From a checkpoint of a small self-supervised image encoder.
Model: 4.87M parameters, 32-pixel images, arch resnet, norm batchnorm, activation silu, depths [4, 8, 4], widths [64, 112, 192].
Training: muon at rate 0.026, batches of 256.
Rows from block 7 of a small self-supervised image encoder, named by matrix and row number. Rows with one number belong to one channel. Each number is 128 + 32 x the weight over its row's rms, rounded and kept within 0 to 255. All counts start at 0.
After each channel's rows are labels from the 100 images, of 14848, where the channel reaches its highest value: "colour at peak" is the nearest of a few named colours to the mean colour under the peak. Only what is clearly more common there than usual is listed. The data: photos of plants, animals and fungi (iNaturalist). In brackets: how many of the 100, against the usual share in percent.
# convs0: first 3x3 conv (model.blocks.7.convs.0.weight, 112x112x3x3, each kernel summed), inputs 0-37
# convs1: second 3x3 conv (model.blocks.7.convs.1.weight, 112x112x3x3, transposed, each kernel summed), outputs 0-37

convs0.43 [166 167 185 152  99  49 164 129 160 105  97 135 142 138  29 116 126 129 122 150 118 116  78 134 117  84 146 137 111  98 127 113 143 150 149 114 113 186]
convs1.43 [122 135 106  35 136 155 171 124  59 140 146 136  98 108 139 116  70 145  87 164 124 157 102  87 147  72 102 120 128 106 176 127 213 203 134 177 137 101]
colour at peak: pink (34 vs 10.2)

convs0.92 [138 173  85 110 111 142 144  67 142 126 121 124 114 160 139 159 145 130  69 212 106 107 129 165 114 104 152 110 115  56 169 121 156  94 141  46  88  98]
convs1.92 [135  64 130 111 118 153 116 122  96 100  83 134 163 154 133  27 124 146 167 115 120 158 177 125 139 183 183 124 149 174 116 104 102  73 145 110 133 153]
colour at peak: white (33 vs 5.7)

convs0.85 [123 156  32 153  66 132 117  96 131 143 135 129 112 120  80  78  93 114 124 139 146 120 128 122 141 129 172 138 140 101 193 169 102  69 144  56 148 175]
convs1.85 [119 112 126 113  48 153 114 132 121 109 106 156 135 108   8 100 103 116 121 159 129 140 162 124 111 164 127  76 181 118 168  55 150 141 162 104 130  89]
colour at peak: white (30 vs 5.7); pink (29 vs 10.2)

convs0.26 [ 92  75 165 159 108 106 140 159 162 121 100 110 113  87 102 116 148 111 119 102 149 129 134 142 127  97  49 130 112 173 166 107 161 210  51 182 194 182]
convs1.26 [132 138 121  80  49 130 128 107 128 143  95 125 114 181 170 113 128  80 122  97 195 157 134 138 164 106  74 124 114 110 120  88 107  98 109 129 103 100]
colour at peak: white (27 vs 5.7)

convs0.49 [112  67 155 152 145 131  93 155 107 119  88  85 118  90 131 141 122 103  78 178 117 175 151 173 140 154 180 166  82 128 101 140 146 153  70  98 115 188]
convs1.49 [ 87  99  80 127  99 100 102 144  58 148 136 168 110 117 116 127  96 128 115 117 124 113 131 127 138  56 114 156 105  72 162  96 107 164  98 111 172 131]
colour at peak: brown (56 vs 24.3)

convs0.111 [138 146 134 144 193 208 160 156 152 153 117 131 176 129 154 150 149 114  97 189 127 122 149  69  76 167 105 107 109 107 113 141 133 141 174 119 152 105]
convs1.111 [163 177  89 131  79 166 130  70  97 110 102 136 128 190 137 103 146 138 152 126 112 130  86 127 154 152  70  89 108 146  82 137 111 105  65 120  85 124]
colour at peak: brown (57 vs 24.3)

convs0.14 [ 95  23 193  73 112  97 113 151 117  94 152 176  86 161 133 130  71 107 124 140 138 132 128 156 110 115 154 180 152 171 127 126 167 133  62 191 145 182]
convs1.14 [140 140 132 148  98 161 103 151  93 148 152 149  49 128 158 157 116 127 148 155 126  91 144 143 139 153 105 125 201 124 114 159 161 113 108  93  83 100]
colour at peak: brown (53 vs 24.3); black (26 vs 3.5)

convs0.21 [133 115 140 142 157 112 164 151 125 100 169 140 142  94 171 123 143 135 117  85 126 129 117 159 112 161 143 105 150 117 103  73 106   0 148 139 112  39]
convs1.21 [154 144 136 154 102 184 115  50 123 115 165 128 166 155 127 157 118 122 118  78 136  86 158 133 110 177 143 133 152 191  93 174 121  90 193 123 143 106]
colour at peak: brown (51 vs 24.3)

convs0.66 [124  73 133 123 176 194 170 127 104 153 110 138 120 126 150 142 169 134 125 153 147 167 116 124 121 148  99 158  62  91 143 132 170 158 135 110 195 130]
convs1.66 [123  92 142  80  96 142 121 111 105 134 117 101 141 145 105 100  94 140 108 125 134 122 149  80 172 152 160 108  57 159 158  79 103 151 127 119  98 117]
colour at peak: brown (50 vs 24.3)

convs0.98 [154 105 138 126 115 128 122 137 106 116 126 141 133 136 119 153 141 127  70 178 151 162  96 149 240 141 123 115 115  58 151 137  52 100 153 126 101 189]
convs1.98 [ 94 116 160 148 123  95  95 156 130 131 163 111 153 117  53 144  93 146  76 131 117 128 107 177 106  56 122 149 119 100 124 112 222 169 159 132 163 121]
colour at peak: white (29 vs 5.7)

convs0.65 [129 133 126 187 156 122 118 100 126 108 133  87 139 142 151 156 145 156 148  97 116 128 124 144  88 139 130 112 113 176 140 106 209  96 141 115 124  25]
convs1.65 [ 87 106 168 164 129  95  86 145 111  89 103 101 112 117  25 119  88 150 120 172 125 123 128 143 132  36 116 141 135 139 132 155 135 175 170 119 142 132]
colour at peak: pink (31 vs 10.2)

convs0.75 [140  46 112 130 138 113 114 153  98 126 136 118 130  85 135  94 143 174  55 108 123  99 117 130 141 176 112  88 176  86 131 176 152  95  90 108 126 119]
convs1.75 [147 100 140 129  94 134 145 106 155 103 104 124 109 143 110 140 140  84 128 154  92  91  64 131 112 135  98 113 112 112 141 109  56 177 144 126 142 103]
colour at peak: pink (35 vs 10.2)

convs0.90 [104  84 190 150 166 128 104 106 166 116 109  82  93  70 126 109  65 164 123 124 124 135  92 115 136  32  73 123 137  88 133 149 157 149 120 147 137 128]
convs1.90 [205 175  85  89 118 158 127 153 124  98 126 138 163 185 117  76 132 135 134 119 126 130 142  49  81  32 171 116 124 136 117 133  98 231 109 134 112 142]
colour at peak: pink (39 vs 10.2)

convs0.56 [145 103 104 126 129 103 160  81 111 103 209 170 114 168 137  73 123 142  88 135 114   7  96 124  47 128 133 155 113  70 123  47 101 142 129 119 120 144]
convs1.56 [123 121 118 120 110 119  94 150 122  89 154 117  85  99  95 217 146 151 132 145 108 152 121  92 166 116 117 172 178 132 132 220 124  93  68 110 118 165]
colour at peak: brown (53 vs 24.3)

convs0.45 [147  95  89 106 140 114 109 114  96  85 122 137 122 135  91 131 102 154  53 117 118 147 137 113 173 145 107 125  87 109 103 159  77 114  89  88 127 128]
convs1.45 [141 118  87 116 163 174 136 135 106 173  80 152 159 127 117 131 124  99 119 132  78 139  99 158 154  83 137 151 101 213 113 148 104  98 146 104 165  98]
colour at peak: black (42 vs 3.5)

convs0.74 [136 140  82 131 118 147 117 153 100  84 106 187 132 114 123 139 124 170 108 127 101  77 149 114 102 132 117 157 103  50 129 118 127 142 164  86 115 111]
convs1.74 [149 144 123 145 164 149 141  76 137 119 164 108 166  91 199 104 155 127 132 151 142 126 162  88 131 179 126 114 151  39 187 134 157  75  75 181  82 136]
colour at peak: pink (35 vs 10.2)

convs0.84 [164 156 144 138 108 136 156 149 109 106 123 134  95 157 135 143 146 186 148 164 145 100 113 115 167 121 141 154 168 137 136 144 126 122 111 128  89 146]
convs1.84 [ 93 172 113  87  94 117  84 122 101 142 111 120 104 112 139 139 123 155 126 111  79 139 127 115  85  71 116 107 103 105  93 109 116 106 135 111  95 106]
colour at peak: white (26 vs 5.7)

convs0.73 [165 116  55  91 122 102 145 106 117 100 129 101 106  89  98 162  90 118 113 125 139 106 108 212 119 219 177  94  37 150  95 118 125  62 147 142 142  87]
convs1.73 [ 82 136  72  98 161 189 144 120 149 135 107 129 174 134 131  33 144 127 147 141  98 147 172 175 140 104 106 128 125  88 111 128 120 164 185 108 145 149]
colour at peak: black (78 vs 3.5)

convs0.71 [115  94 148 196 104  93 154 114 119 138 138 128 209 103  85 166  46 145 105 211 189 138 104 129 138 119 145 140  96 133 122 156 156 199  97 168 123  91]
convs1.71 [103 154  99 178 136  99 103 116 142  98  78 154 147 198 188 129 156 106 130  81 104 108 127 139 132  40  61 118  51 118 124 139  40  94  75 132 167 121]
colour at peak: pink (39 vs 10.2)

convs0.99 [153 110 137 139 125 114 111 122 116 120 160 147 110  97 107 106 126 115  89 133 102  78  72 134 101 134 127 122  95 180 113 161 120 128 139 148 134  64]
convs1.99 [130 104 163  95 167 130 123 137 155 153 113 114 135 153  91  92  97 122 115 114 136  85 255 124 113  79 156 188 121 142 182  62 140 108 119  63 168 129]
colour at peak: brown (52 vs 24.3)