{"model": "self-supervised image encoder", "dataset": "photos of plants, animals and fungi (iNaturalist)", "train_examples": 155796, "image_size": 32, "crop_scale_min": 0.3, "horizontal_flip": true, "color_jitter": 0.6, "method": "simclr", "arch": "resnet", "norm": "batchnorm", "activation": "silu", "depths": [4, 8, 4], "kernel_size": 3, "stem": "deep", "avg_pool_shortcut": false, "widths": [64, 112, 192], "projector_hidden": 512, "projector_out": 256, "projector_hidden_layers": 1, "temperature": 0.3, "init": "torch_default", "residual_init": "scaled_by_depth", "optimizer": "muon", "muon_scale": "original", "lr": 0.026, "momentum": 0.95, "nesterov": true, "orthogonalizer": "polar_express", "adamw_lr_other_params": 0.0011, "grad_clip": 3.0, "steps": 28200, "batch_size": 256, "epochs": 46.3, "lr_schedule": "cosine_restarts", "final_lr_fraction": 0.01, "warmup_steps": 560, "weight_decay": 0.009, "adamw_weight_decay_other_params": 0.01}
Rows from block 12 of a small self-supervised image encoder, named by matrix and row number. Rows with one number belong to one channel. Each number is 128 + 32 x the weight over its row's rms, rounded and kept within 0 to 255. All counts start at 0. Numbers have three digits each.
After each channel's rows are labels from the 100 images, of 14848, where the channel reaches its highest value: "patch colour" is the nearest of a few named colours to the mean colour under the peak; "strongest on" is what is common among them. Only what is clearly more common there than usual is listed. The data: photos of plants, animals and fungi (iNaturalist).
# convs0: first 3x3 conv, stride 2 (model.blocks.12.convs.0.weight, 192x112x3x3, each kernel summed), inputs 0-111
# convs1: second 3x3 conv (model.blocks.12.convs.1.weight, 192x192x3x3, transposed, each kernel summed), outputs 0-95

convs0.15:079134082140123184101255108111167116109141116158162112114139146167134183163131169148043139102120153131118162146088116165114114117156037165145147137114117089132149151117139104138131105108158175141130142147154072120124110189157100133129103134143212083158086077145108162114143157131084157114096155143125147141125119111131120146198172145114
convs1.15:140152044088190127130091086145153128091130166121185108122057103168101150077108140128130211109176105130102146160088082161118137116120184158125132089173097108118052108147131099125134132097115136088134174129131124167150122163134150091083123121152146084164142132097107103129113041044110128133
patch colour: brown
strongest on: order Lepidoptera

convs0.14:113104138120124158113151130096088117135092159131122178104123165062149152099153109127078155184163123151133123177107122126094112165162198134144081086093182140117231110126079092136082122110118136035071194153144115118155099095134154120135169200118175093149202131123133120186123101137116116128134142126163085099158102133145114096114139127118
convs1.14:163153132139110099088112118088128121114128151109108116111155177104098169179127165097153180142119160126145092099141193149099130162194094106170101135105148121105088174088083093114114136141113148181122140183104108105122121091078174165104106121109105097123152164091112100149099151079118168107
patch colour: pink
strongest on: order Lepidoptera

convs0.175:180123164141141205140165101076172118075134154140148145121173152160119126094104133194126107151153168139045114083135111102117144128143124079128157139111137096157160094086127129138168091171118110136127167079101110042117108145128110144111132124098099066120177214101130144181160078098130133166082124211135129163154104151103142111126117088127
convs1.175:187112140139061140142109116098160119132102126138125181051148100149130154119107113091142175176133128092150122139182099112122170181187120101096122118125138155124178214124136186040134157107136163124119100106152149141143141081100144156140142136160123159087094155079120143167099109129125143138
patch colour: brown
strongest on: phylum Arthropoda; class Insecta; family: Coccinellidae

convs0.68:110137142138149089115100129175132121095130166138114141154164156139086193153162176167084093167144153085154180148074162181076135106124138155138143089173146131152106163185115088118112127159158105190163143110090150115168105131121119039170107111081074076142053176137119137152122128131189164168130082153131106142133111079095083129130163107134
convs1.68:136121109148212151107088134123144081105123073190189198123104127051138143155135126148096113161165136136154091099011153126120088139116163072154108155201110142096095047108095065186065155140114098132092127199178075140111164114105125177130105151108149171105137114163118119091146195169115122102
patch colour: brown
strongest on: order Lepidoptera

convs0.178:125100148126101047155133130105094143141108128186139129130145102143138227109146130127104062139111140087149053158130125150091096084143124174155097156127116166118169080104078108157147142181087108094092061165110084129140155160106170100066130153128142152152044116086146093129131139131127107118125115172139147116085122134177184110179105175133
convs1.178:081151132142076154122129144104223114091139148120151150108130169161120174097118156124012160146098132099114142148110128068165092153150180160139110116139169103146059126162119101157099137120090080097131131193026114149073135170177126079115144175141087112157129167175133131166149138100137152106
patch colour: brown
strongest on: order Passeriformes

convs0.93:155165113120159147140158116126126088087144091164207139185140119120168145152189117189164047114200104118102119088112094086127144103149144138167103157073170146173167133130141098188123127160122146062142134129130122156137163152111173169112115079071105145137118178128136109135143141109189107136107186116106119163069100067139136068137104107131
convs1.93:144166125186094109089116094127155128137109096078120168100163161176123159125103121103097152131076145058162121120153138118154177052099149119131138158188132146121123171145151154143146100117084175127139156161087111101071144140176142126111129173094135075130091109192136152180153133121113127117
patch colour: brown
strongest on: order Lepidoptera; family: Nymphalidae

convs0.86:165102104106117080091018155128155149091127129089100089118104147127088189144160163097100133114118147064140165164082097131127157087153179104129143084149129149063085136133103123146102151115091102094095162130123118156133139158146107097111100134137120133164075153170112129166083109184100147216131111120191083089153142174164093158114104094121
convs1.86:131148092139151114087108125110123105145141153145134093148118155095118117163088133138104165127108165069154095095176144048128152136146088127093071143101138070162135076130130078103100169111141126120123161132108094077070128057075156128119162171041124133060120113137148104076187117095117148113
patch colour: brown
strongest on: order Passeriformes

convs0.156:154104232152119138123087103133108208149109111127151110117128133169118181150027163159180109126144123124157133141111121144077112116137101106169139152177112107127112115158097097100113100166170131113121102149160119155140134106125130206196132135109091112165091062169126125101166183158118154109101094091115079206107126111153115181126151123160
convs1.156:122105132090102124092131134163122073057098066105147086124153056153161084150126149104147099109172187091142153100141158118066085134141078105144153147123103163155155102121158138071120149139169151125105146201206088115102065070127103171190129119100113206124130132131069181099147140117130102143
patch colour: brown
strongest on: order Lepidoptera; order Charadriiformes

convs0.117:146116155099161093165207137124129102163133119074117104070071134115093161108091094109242166099161103150104138089145062186111133126127099106179139069120117126148140150127125140196152092139144112088096143137071129108138113141152108111170101117146150117150168175076120150178133118121073181142115114110133139134094109142134121165113194070152
convs1.117:149090184111156150117135129096095118123102134110110099068104107117126144141119118175147137151145081129109090106146146130152080166122141133165071075115090099149189097169090141086189114163133140103091151130109079153062141078126098165127117087143171139105129179179084133158147145109090081195
patch colour: brown
strongest on: phylum Arthropoda; order Coleoptera; family: Coccinellidae

convs0.100:152146087146137127099134127140111147178105137188124104134148117078132103120138136171150131121159155071117115118123102118170129137094216148124110076097173108154064134159120089161167103085128100144095081100128087093161098128135128112122188128144103109094043103165070132191094172129068145176090177132084099092104173105093107141143073155092
convs1.100:102073101174143151145115119124168138153054130117100111100119124108136135117103143162118074138095147153153115106103042074166111121114126131109166134157148129116110090147167093166104121143108115123139105061082134089137088098167105124125107150078114127085108105123125083078086122127207092121
patch colour: brown
strongest on: class: Insecta; order Lepidoptera; family: Nymphalidae

convs0.96:142099125090150120211100076142109136125163147106159206138089084129099144135145076148086162118127072120186136098097059110122162132146168096161161119114174152165088143129111100156089090100096084195164122105119118208134110135146102127145079148130123101127161097140095107179143102123176103184136163184139126105135117118148154088128076180161
convs1.96:136116159132141143113155110145157113087128130116109139123073108146107124099110172169112107155058130054119085123146108092155121177149084101124131181137175144119113103153147112139119133094145123115103123179060145148126151047102106077120104113116175187115143142144127072077133155110173075149
patch colour: brown
strongest on: order Passeriformes

convs0.153:143142059116118116126147132126123141130135104222074135173056086153151144093094107122218131098137120105157120158103125145102115104174155108140128095143167162153095138099133123092103134178125055113139126124117054108161108117099113178128152183127162123172117137137135126153087181124130063175122222115148116116187119133113105094144103123180
convs1.153:137120104145128135119116082112168076127122126142129115101051101141065153089129118156138114130131062120126104134107101098121092145112082154170100151103100075149141085121151109071087149092101110154091173117080118074180143107152181132100078125118161163105118095186146081155154088093174127176
patch colour: brown
strongest on: order Passeriformes

convs0.32:144099174114168096137156141137156135182157101170173095174083137081129142148188137100128121136141126173109129132126092137097089124102127120143124109116133153093106095096122157158136153061057162163133106112115122182127104116147087136130155206101217119128182072106080123122142142190103136167112121233198130180119118157118123112150126112125
convs1.32:128095139188109132183086132114191137011114119183127101171077137114172125094101138122070072098194145127106127146110100117181090136181161159171116128078070131114094116147118143146160145131124093094118072179097055114110161103105172095095130129110107109125108180171132122197061142111139116137
patch colour: brown
strongest on: phylum Arthropoda; order Coleoptera; family: Coccinellidae

convs0.140:166128191136169134066131168139120087169140117112111153078141092181119103108133142113142113123196101139151133108133149108152195081122170119103090131208095137074090128105117149160128148141147122113132116107201112140133128150115157113255120090118137143107041129112127088120136112179092116150100093132185152068134141164107112110138105143119
convs1.140:067152120106108138101135161133133103128181137114134083031072162102182116120109145106089143153122121159109137150117064063122105113120129122178123117110102150142136121117130106138141129148164101111115154080091119103098134128119089110114150120102135095103202178124140137098065096131156077113
patch colour: brown
strongest on: class Insecta; order Lepidoptera

convs0.70:108123146109118051163190108130131133094143140134095172158093123193107113098087120172138107114091118047136170171132152139090078076171105148142161090134165176107121107170130076145078137147151160157100073085176127208114124123095132113118103128182162095199103101115101088151151155155129126120160147106148105083146109099129061127101153128145
convs1.70:165128093105175083140114184167090152123125150091112113097107135146142141111109177181131083075184137158111151121097156113101051160130146161193132142121056138172150113155135142176088120111159149146040181086091160134146091140166129098113121097144091152181127087112129151104176146143157111173
patch colour: grey
strongest on: class Aves; order Charadriiformes