{
  "model": "self-supervised image encoder",
  "dataset": "photos of plants, animals and fungi (iNaturalist)",
  "horizontal_flip": true,
  "activation": "silu",
  "stem": "deep",
  "temperature": 0.3,
  "residual_init": "scaled_by_depth",
  "final_lr_fraction": 0.01
}
Rows from block 10 of a small self-supervised image encoder, named by matrix and row number. Rows with one number belong to one channel. Each number is 128 + 32 x the weight over its row's rms, rounded and kept within 0 to 255. All counts start at 0. Numbers have three digits each.
After each channel's rows are labels from the 100 images, of 14848, where the channel reaches its highest value: "colour at peak" is the nearest of a few named colours to the mean colour under the peak. Only what is clearly more common there than usual is listed. The data: photos of plants, animals and fungi (iNaturalist).
# convs0: first 3x3 conv (model.blocks.10.convs.0.weight, 112x112x3x3, each kernel summed), inputs 0-55
# convs1: second 3x3 conv (model.blocks.10.convs.1.weight, 112x112x3x3, transposed, each kernel summed), outputs 0-55

convs0.7:118109138155110090107101131125161110095104098180143154101142122126076146123103122138105136140103176100139147167096107141137131124160120147161140089104137139123144105155
convs1.7:119135144090105126139155158116106076169142117142139059090141114155123072109086148125147102138162127215109162077164141060098159082164101170072148122122092105130155148082
colour at peak: grey

convs0.30:132123132101137129142133120115140146093090121124027142155098148126068167088178114148118115132092114131116166085064145136139168091132104116121200113173132093155151139133
convs1.30:117127122113101198094165158132102096082111131085077133139147156170186120154111086139120120106139114117172102100163139111097099172142204067104114153170112159139152122137
colour at peak: brown

convs0.93:147129121124138067126114125149069074158103085136150161082120139149122101148111140095138056157141138094094120094113096156097115109163104139117125093156125131176034087143
convs1.93:105101123096111124210118077106063150118104132106107083129085101153125085127066122126083141153116120147097110089129083138143090140130122120154144111097141134101078086131
colour at peak: pink

convs0.102:116069162165127094158135119163120142097091144116100128190168113108088110090134131215128112141102126121148137158113072114119139107073135117145149114060102095151133137172
convs1.102:143176137128084086079170108120125190072154096168103093143161148140103103155142126119153141158087144197058117162123169025106143156156159120122150222093097139098137098139
colour at peak: pink

convs0.69:147141142071147139146121146100129162110145121103103161170143115112071178154128154129103107035136123024173109102082117089105063099126123123144162113132155145139169117187
convs1.69:104123098124143170167152061123145099158147126110106122134195081124117168112092099143082128112120125067169141088119145100168097153190076078150144138083153045132098134118
colour at peak: black

convs0.68:140127082175121102145106094105096112154112067176178110138237108143123109139125122127160060123111115191131160121082108092141122127086122125115125129099120195128080044102
convs1.68:156163078103100174103102141141147138108175089135144128158129110155142094130049076097116133139172164142141052106102113063187123174125108125131109164146136172121132114137
colour at peak: white

convs0.89:130102108062165131120122110127112132141181014142112155074082098175124122110131164143107105141188141157145063094112112122141135106070183134145162111098107110117059097097
convs1.89:115112105143100118124187209186124097151113086173108121127154139130107214141083110147136116138159140105136141167118054138117136114152121057137105131091178079159073144099
colour at peak: cyan

convs0.105:108123182182170075176174118133140125208098136122164133115117090136078119134096156063122081059137098123210167148073132144140128135078164097134099146147131127074101134162
convs1.105:116102164126124172128109136131071149083174137156164116121112113137137222092067139135098113121148196125077092107144081139112089108159104111090097133108123053111132121164
colour at peak: white; cyan

convs0.84:122092163108171119186109103106103084125143155174085123089115107126067077153156113059077121148080081141130136084114131107175119087117103142179165079186137177114147095098
convs1.84:133107168099146074164143109096138104116117145076112146144074192084116133081147059097089082072149110079113101136119073155131111135142101129107084137104117102130121055095
colour at peak: white

convs0.11:144122116142121187176171153114119104090125165126042136086147145123136039115089145150056127124122143205078151137161155133121118089109151137101232092103108133129104134125
convs1.11:121152101162151160048104114095105109169163139165091175131140148096101145144089120148154121115125152104111108122115112162148160095138108141096129175116169129130122105093
colour at peak: pink

convs0.90:081091125113186126044165090147207144125150182121137109084153147157121107180176098109154129121078127141108147121082159173136117125098137139162116154125141144142122167140
convs1.90:128168169052118125199134160134058145092192170121157101145113088092087129107138115092114144154119108111128128122157170105146115088082128170124156101071099110095152128122
colour at peak: cyan; white

convs0.54:098097163114149107150125146145155143082102090174130176152120088181098185139149168119080128128137101128107110180148072127096138135134144088123113157113083092128129160164
convs1.54:132065146085094137139196141129158118092134133111099136136118107116095156161169126129127123127137099118144094125151152136123138115144096116129083101136144144113140156130
colour at peak: brown

convs0.38:106089175110124126081068158067125177174161167165120128093128076116135176138186202106099131120108115134134084159138167091104112135140142166122108158120121135135120143120
convs1.38:089164124103114044120103127189127147077085098163054126192092099146137117114140124138100084152123167113154066127128107126159150108107161079136116140139144182109125106113
colour at peak: black

convs0.74:127140125138137112184124098149060130164122125096066120155137134096128149110115136080135053084130132150114050133082095000103140112120155113120152096129156135109057090114
convs1.74:152118105166141132138095134111108074140109176119096142184107142170127156132157112117103127124092200169104137106123111100173129110120148099117031145075140215184088099154
colour at peak: black

convs0.26:143119149183126008139021161167141129115137125120175096111079099125116166111160146155232132162119114140149132121111120132104151148100125120091137138141120091173128096136
convs1.26:129180131132119107153061099122103140191164113124142105142142140112126131118070073145249130099152081110114073081140121146152148075152063129079106175141121088099071140079
colour at peak: brown; black

convs0.71:112083133171120027084121156138126155067115129103120108118110140143094123113124160149109175146126095128152144121153152134096103095148070065115147138175133129179117179097
convs1.71:125127119142169137081089132124085086147084187140108148134139113111158185121078142134119104148150185083190149181150154139110137127095153089136137109193133156118136117144
colour at peak: brown

convs0.5:090061144176121144092113129122112147116142154117153161131169107139098086088145083097120129113142090155077146184149089066120125102123198180170109148081084119154051181138
convs1.5:109105123151129120157099097148147064161109118125093132096163112157119114133121160177176105120143129089125124101145169095172067115128106116115113186085190077104149079096
colour at peak: pink

convs0.61:143034135129093141108068127123125082075135129121141126041143099133089171102137126215134113138113112117110123174107039126168130105093121124117104103081099068144112139103
convs1.61:120114099060147083112093085097127144201057139101104136120126071153093153156146147079082142093139167170135111128126061187094124152090139101125161129083109099097091144141
colour at peak: brown