config.yaml
train_examples: 155796
norm: "batchnorm"
hidden_act: "silu"
kernel_size: 3
widths: [64, 112, 192]
projector_out: 256
temperature: 0.3
residual_init: "scaled_by_depth"
learning_rate: 0.026
nesterov: true
orthogonalizer: "polar_express"
adamw_lr_other_params: 0.0011
batch_size: 256
epochs: 46.3
adamw_weight_decay_other_params: 0.01
Rows from block 10 of a small self-supervised image encoder, named by matrix and row number. Rows with one number belong to one channel. Each number is 128 + 24 x the weight over its row's rms, rounded and kept within 0 to 255. All counts start at 0. Numbers have three digits each.
After each channel's rows are labels from the 100 images, of 14848, where the channel reaches its highest value: "strongest on" is what is common among them; "patch colour" is the nearest of a few named colours to the mean colour under the peak. Only what is clearly more common there than usual is listed. The data: photos of plants, animals and fungi (iNaturalist).
# convs0: first 3x3 conv (model.blocks.10.convs.0.weight, 112x112x3x3, each kernel summed), inputs 0-55
# convs1: second 3x3 conv (model.blocks.10.convs.1.weight, 112x112x3x3, transposed, each kernel summed), outputs 0-55

convs0.66:155134120139128141142111090079136124106173131117130103150124136133169179119104163104109114111130101125123109158104146128083109120153121113132139120099092179153122083121
convs1.66:150136148130134106104098152172151129115092176190138144105166138122100150152107099135128132117095122102189099126111121086153089096125138071141120109089155118120107144138
strongest on: phylum Arthropoda; class Insecta; order Lepidoptera
patch colour: black

convs0.36:141151064128151135122147146111125138155122118124143152154133115145109099135078108081148162091129171156157109113159104084102079108085139135139141127155096110170122134134
convs1.36:125056122184115112096115146100123109112127117125105139119090138120121078104130135135111128149110132125116151143137082169152141135066142102110099118141161134095143181136
strongest on: class Insecta; order Lepidoptera; text has "moth"
patch colour: brown

convs0.81:139119144144141140151108117095120150153138151091120122120130131130111089099149093125132152134112122140113124136087168125124095148120118161104076104159143153140155127121
convs1.81:095110165092093125121126155119114141130142159117119117080097099105120140163094159112151169150145145117151193142121177168116126176162124118156135119135090108135146131170
strongest on: order Pelecaniformes; family: Ardeidae
patch colour: pink

convs0.110:120099110156158140113101156132070129131157154121101158053143094121092154126120104139137121105124154142154106150196116097131189117139112110143129106144123120133119099146
convs1.110:154129135127126137110134122153162137099121135126140104184125108150100119169118123145174220116090118128120108097100101121136087094102145076124168128112151105121156085148
strongest on: class Aves; order Passeriformes
patch colour: pink

convs0.95:130090105095128165148165149106107100078085136157114099127172131110153144131126105166077081120175121125098135146089128162158157128130169139126091131121131095126107159151
convs1.95:077120099143127124140163096145091168151105133125163159148126138094108147124150140121079142106163132111118126110107106136107100116140165165131138103168127131154128114169
strongest on: class: Insecta; order Lepidoptera; family: Nymphalidae
patch colour: brown

convs0.46:130102111087134112141108172117190145122118091155190097133126147139113169134098127123143158114156151143077116135159092184128120133134117140108148142142133122073162122105
convs1.46:118128091145135168100086112127134129126120117167126152144189151129088131162113095119143127114099100122113135162116082150096092110129159089131135150114137114142096135202
strongest on: phylum Arthropoda; class Insecta
patch colour: black

convs0.72:115077113096133149077179131102133123089143131122132122142093130141116128129151171145074133090104125155087126120151091108109126124112144154200104118151093140143160180129
convs1.72:112131082129142183151114105123137123156158105125141183128132184152110133122160115133101120104175099106107176121139124112102118100130063144087149173137123115091155114111
strongest on: order Lepidoptera
patch colour: brown

convs0.108:106118155115077127130137112143139123115130132131163087166149135147148055107089116144106144132122110137151175132166101129149104160114126146145164131099137086076168163089
convs1.108:104130111111148097107146131128106162119107143124110151095091117130141143109171106133135142129146117107138121117132092123134096083136120122107142109138134135116135115099
strongest on: order Lepidoptera
patch colour: pink; white

convs0.24:139119092153120112126094130131122139146120164111119158127131133111119101146173134125128129156127151123126075150124140129123116155129126146145035118121132118126145113130
convs1.24:130129111132126129101100153124102125153113143108130118121174147122147185120159147106129135140104130110134113132150098121155087119179138125109067108108134128102099111131
strongest on: order Passeriformes
patch colour: pink; white

convs0.97:130119166094149136132141116143112100136144151098119155122103142137101099099156116171125050150118139135143140101091125093105132131121129160100142127122164103137136139106
convs1.97:139164105113096113155091131081155091141087123117131099145156123131087133135107136109092126090134132142095147149137082103132136120153102128153153112094107145141093137107
strongest on: class Aves
patch colour: white

convs0.20:142112170167099112114115132125139152125123158132110156063125175139091160146091143152103122130118149095119113108112137153142120165142117119148136095154155116129113113154
convs1.20:128116088143136131154169106125147119132132158104133095131170130113156106145080127120167127144118168166099147135145098079125154101106132088078143123126131141107144102130
strongest on: phylum Chordata; class Aves
patch colour: white

convs0.17:137140133124146157104110121140144131181141138173148127123140106109109106139102123165144088124154098111126104114093120117147136145068113147089095143143125101145117167090
convs1.17:155146108144115117104140159095114135106106142129121127120116115103109088102161114119127134142153144145136114118119171123111127107098158144150123119114145176098139116080
strongest on: class Insecta; order Lepidoptera
patch colour: brown

convs0.77:149148089123114123112123116093129114132131148125121141128075102095147110104087112118098151103132102155132084147143138126109157158126096119095108149116111150149153147098
convs1.77:129152125129206113139123137157118163131146145141151130115089147121153104136111099141123089102100128148114123124138142080121142118109126165103178202132140138110144122130
strongest on: phylum Arthropoda; class Insecta
patch colour: brown

convs0.27:130096158140109117122127121095141105102119087180122126154113125117103136152121129034120123136118109121175126089126142177129116096095175152123102096110113126164116133096
convs1.27:135153093085121113148114163123117105112092095143079131090093124159115105139093129141103130128091109118129106109092119109131109123111086112110169148088061149118174121103
strongest on: class Aves; order Passeriformes
patch colour: pink

convs0.19:171116117129107139116080138133139154121154142140068119181112107135117131165110130139074147133140103127055136109147130133141113118087129136114137124135105146112131078128
convs1.19:148099115064147119134141128122131108136151135115126130130128114149135153148127112143126138138098165108110114132124133169127128162098160141134142093105132126144127125077
strongest on: class Aves
patch colour: cyan; white

convs0.98:141115142129121132130131130111103104146127107117141135090124115078161113102128129122120089117182113111130182131118111137141151096125097151126108122109097101150072117104
convs1.98:142092121090109155156162130123127146127105107129107145125136146135165146125149158156131117151103129106129110143151144133122134173127179182130147127166128166128149173105
strongest on: order Coleoptera
patch colour: brown

convs0.34:136101151117136058120140107141146096113151101134132064138080120107176185149118128107117119138143134147080129103171156152118139136122110109127101114080089092087116111089
convs1.34:129150087094156100113110162182160100146123123105150119127101128158130150118122080138144100155086172124123118141128127140133107091115140143135133168130160110119137125085
strongest on: class Aves; phylum Chordata; order Passeriformes
patch colour: cyan

convs0.104:137127132142129112124176118138090153136099113109177146168121053142096142135092140142089122166130133164100140089138135123158157158129135100084071114195160130134126103127
convs1.104:137176128144134125163095120158139124151136173127096108110143129118152121117142080122122130126154092114123111130093122105095099126139063142100107183113105111108164124099
strongest on: order Lepidoptera
patch colour: pink

convs0.64:127145070103133083124166103153106131133173165143121116175107110116153103134151121146108134132149105106133121131125133119082111105128128116154134139105131131137111112153
convs1.64:149145110130101143130124124111121130159140124112122104142115168150173114091147117105127137163178125149113097134141115156130116132112125171158094094114109152125178138148
strongest on: order Lepidoptera
patch colour: pink

convs0.101:137131035103131113121083112098144147104157083140164123118107132146120087141128152137113151123140117155123061139149143148134135129140127091113078144138134121118113096156
convs1.101:121116061122134127091131154142141116142112120154118170127146124145105101110138123120135142143107092091162141127127059166112110109178127161104143135138142102133181109125
strongest on: phylum Chordata; class Aves
patch colour: white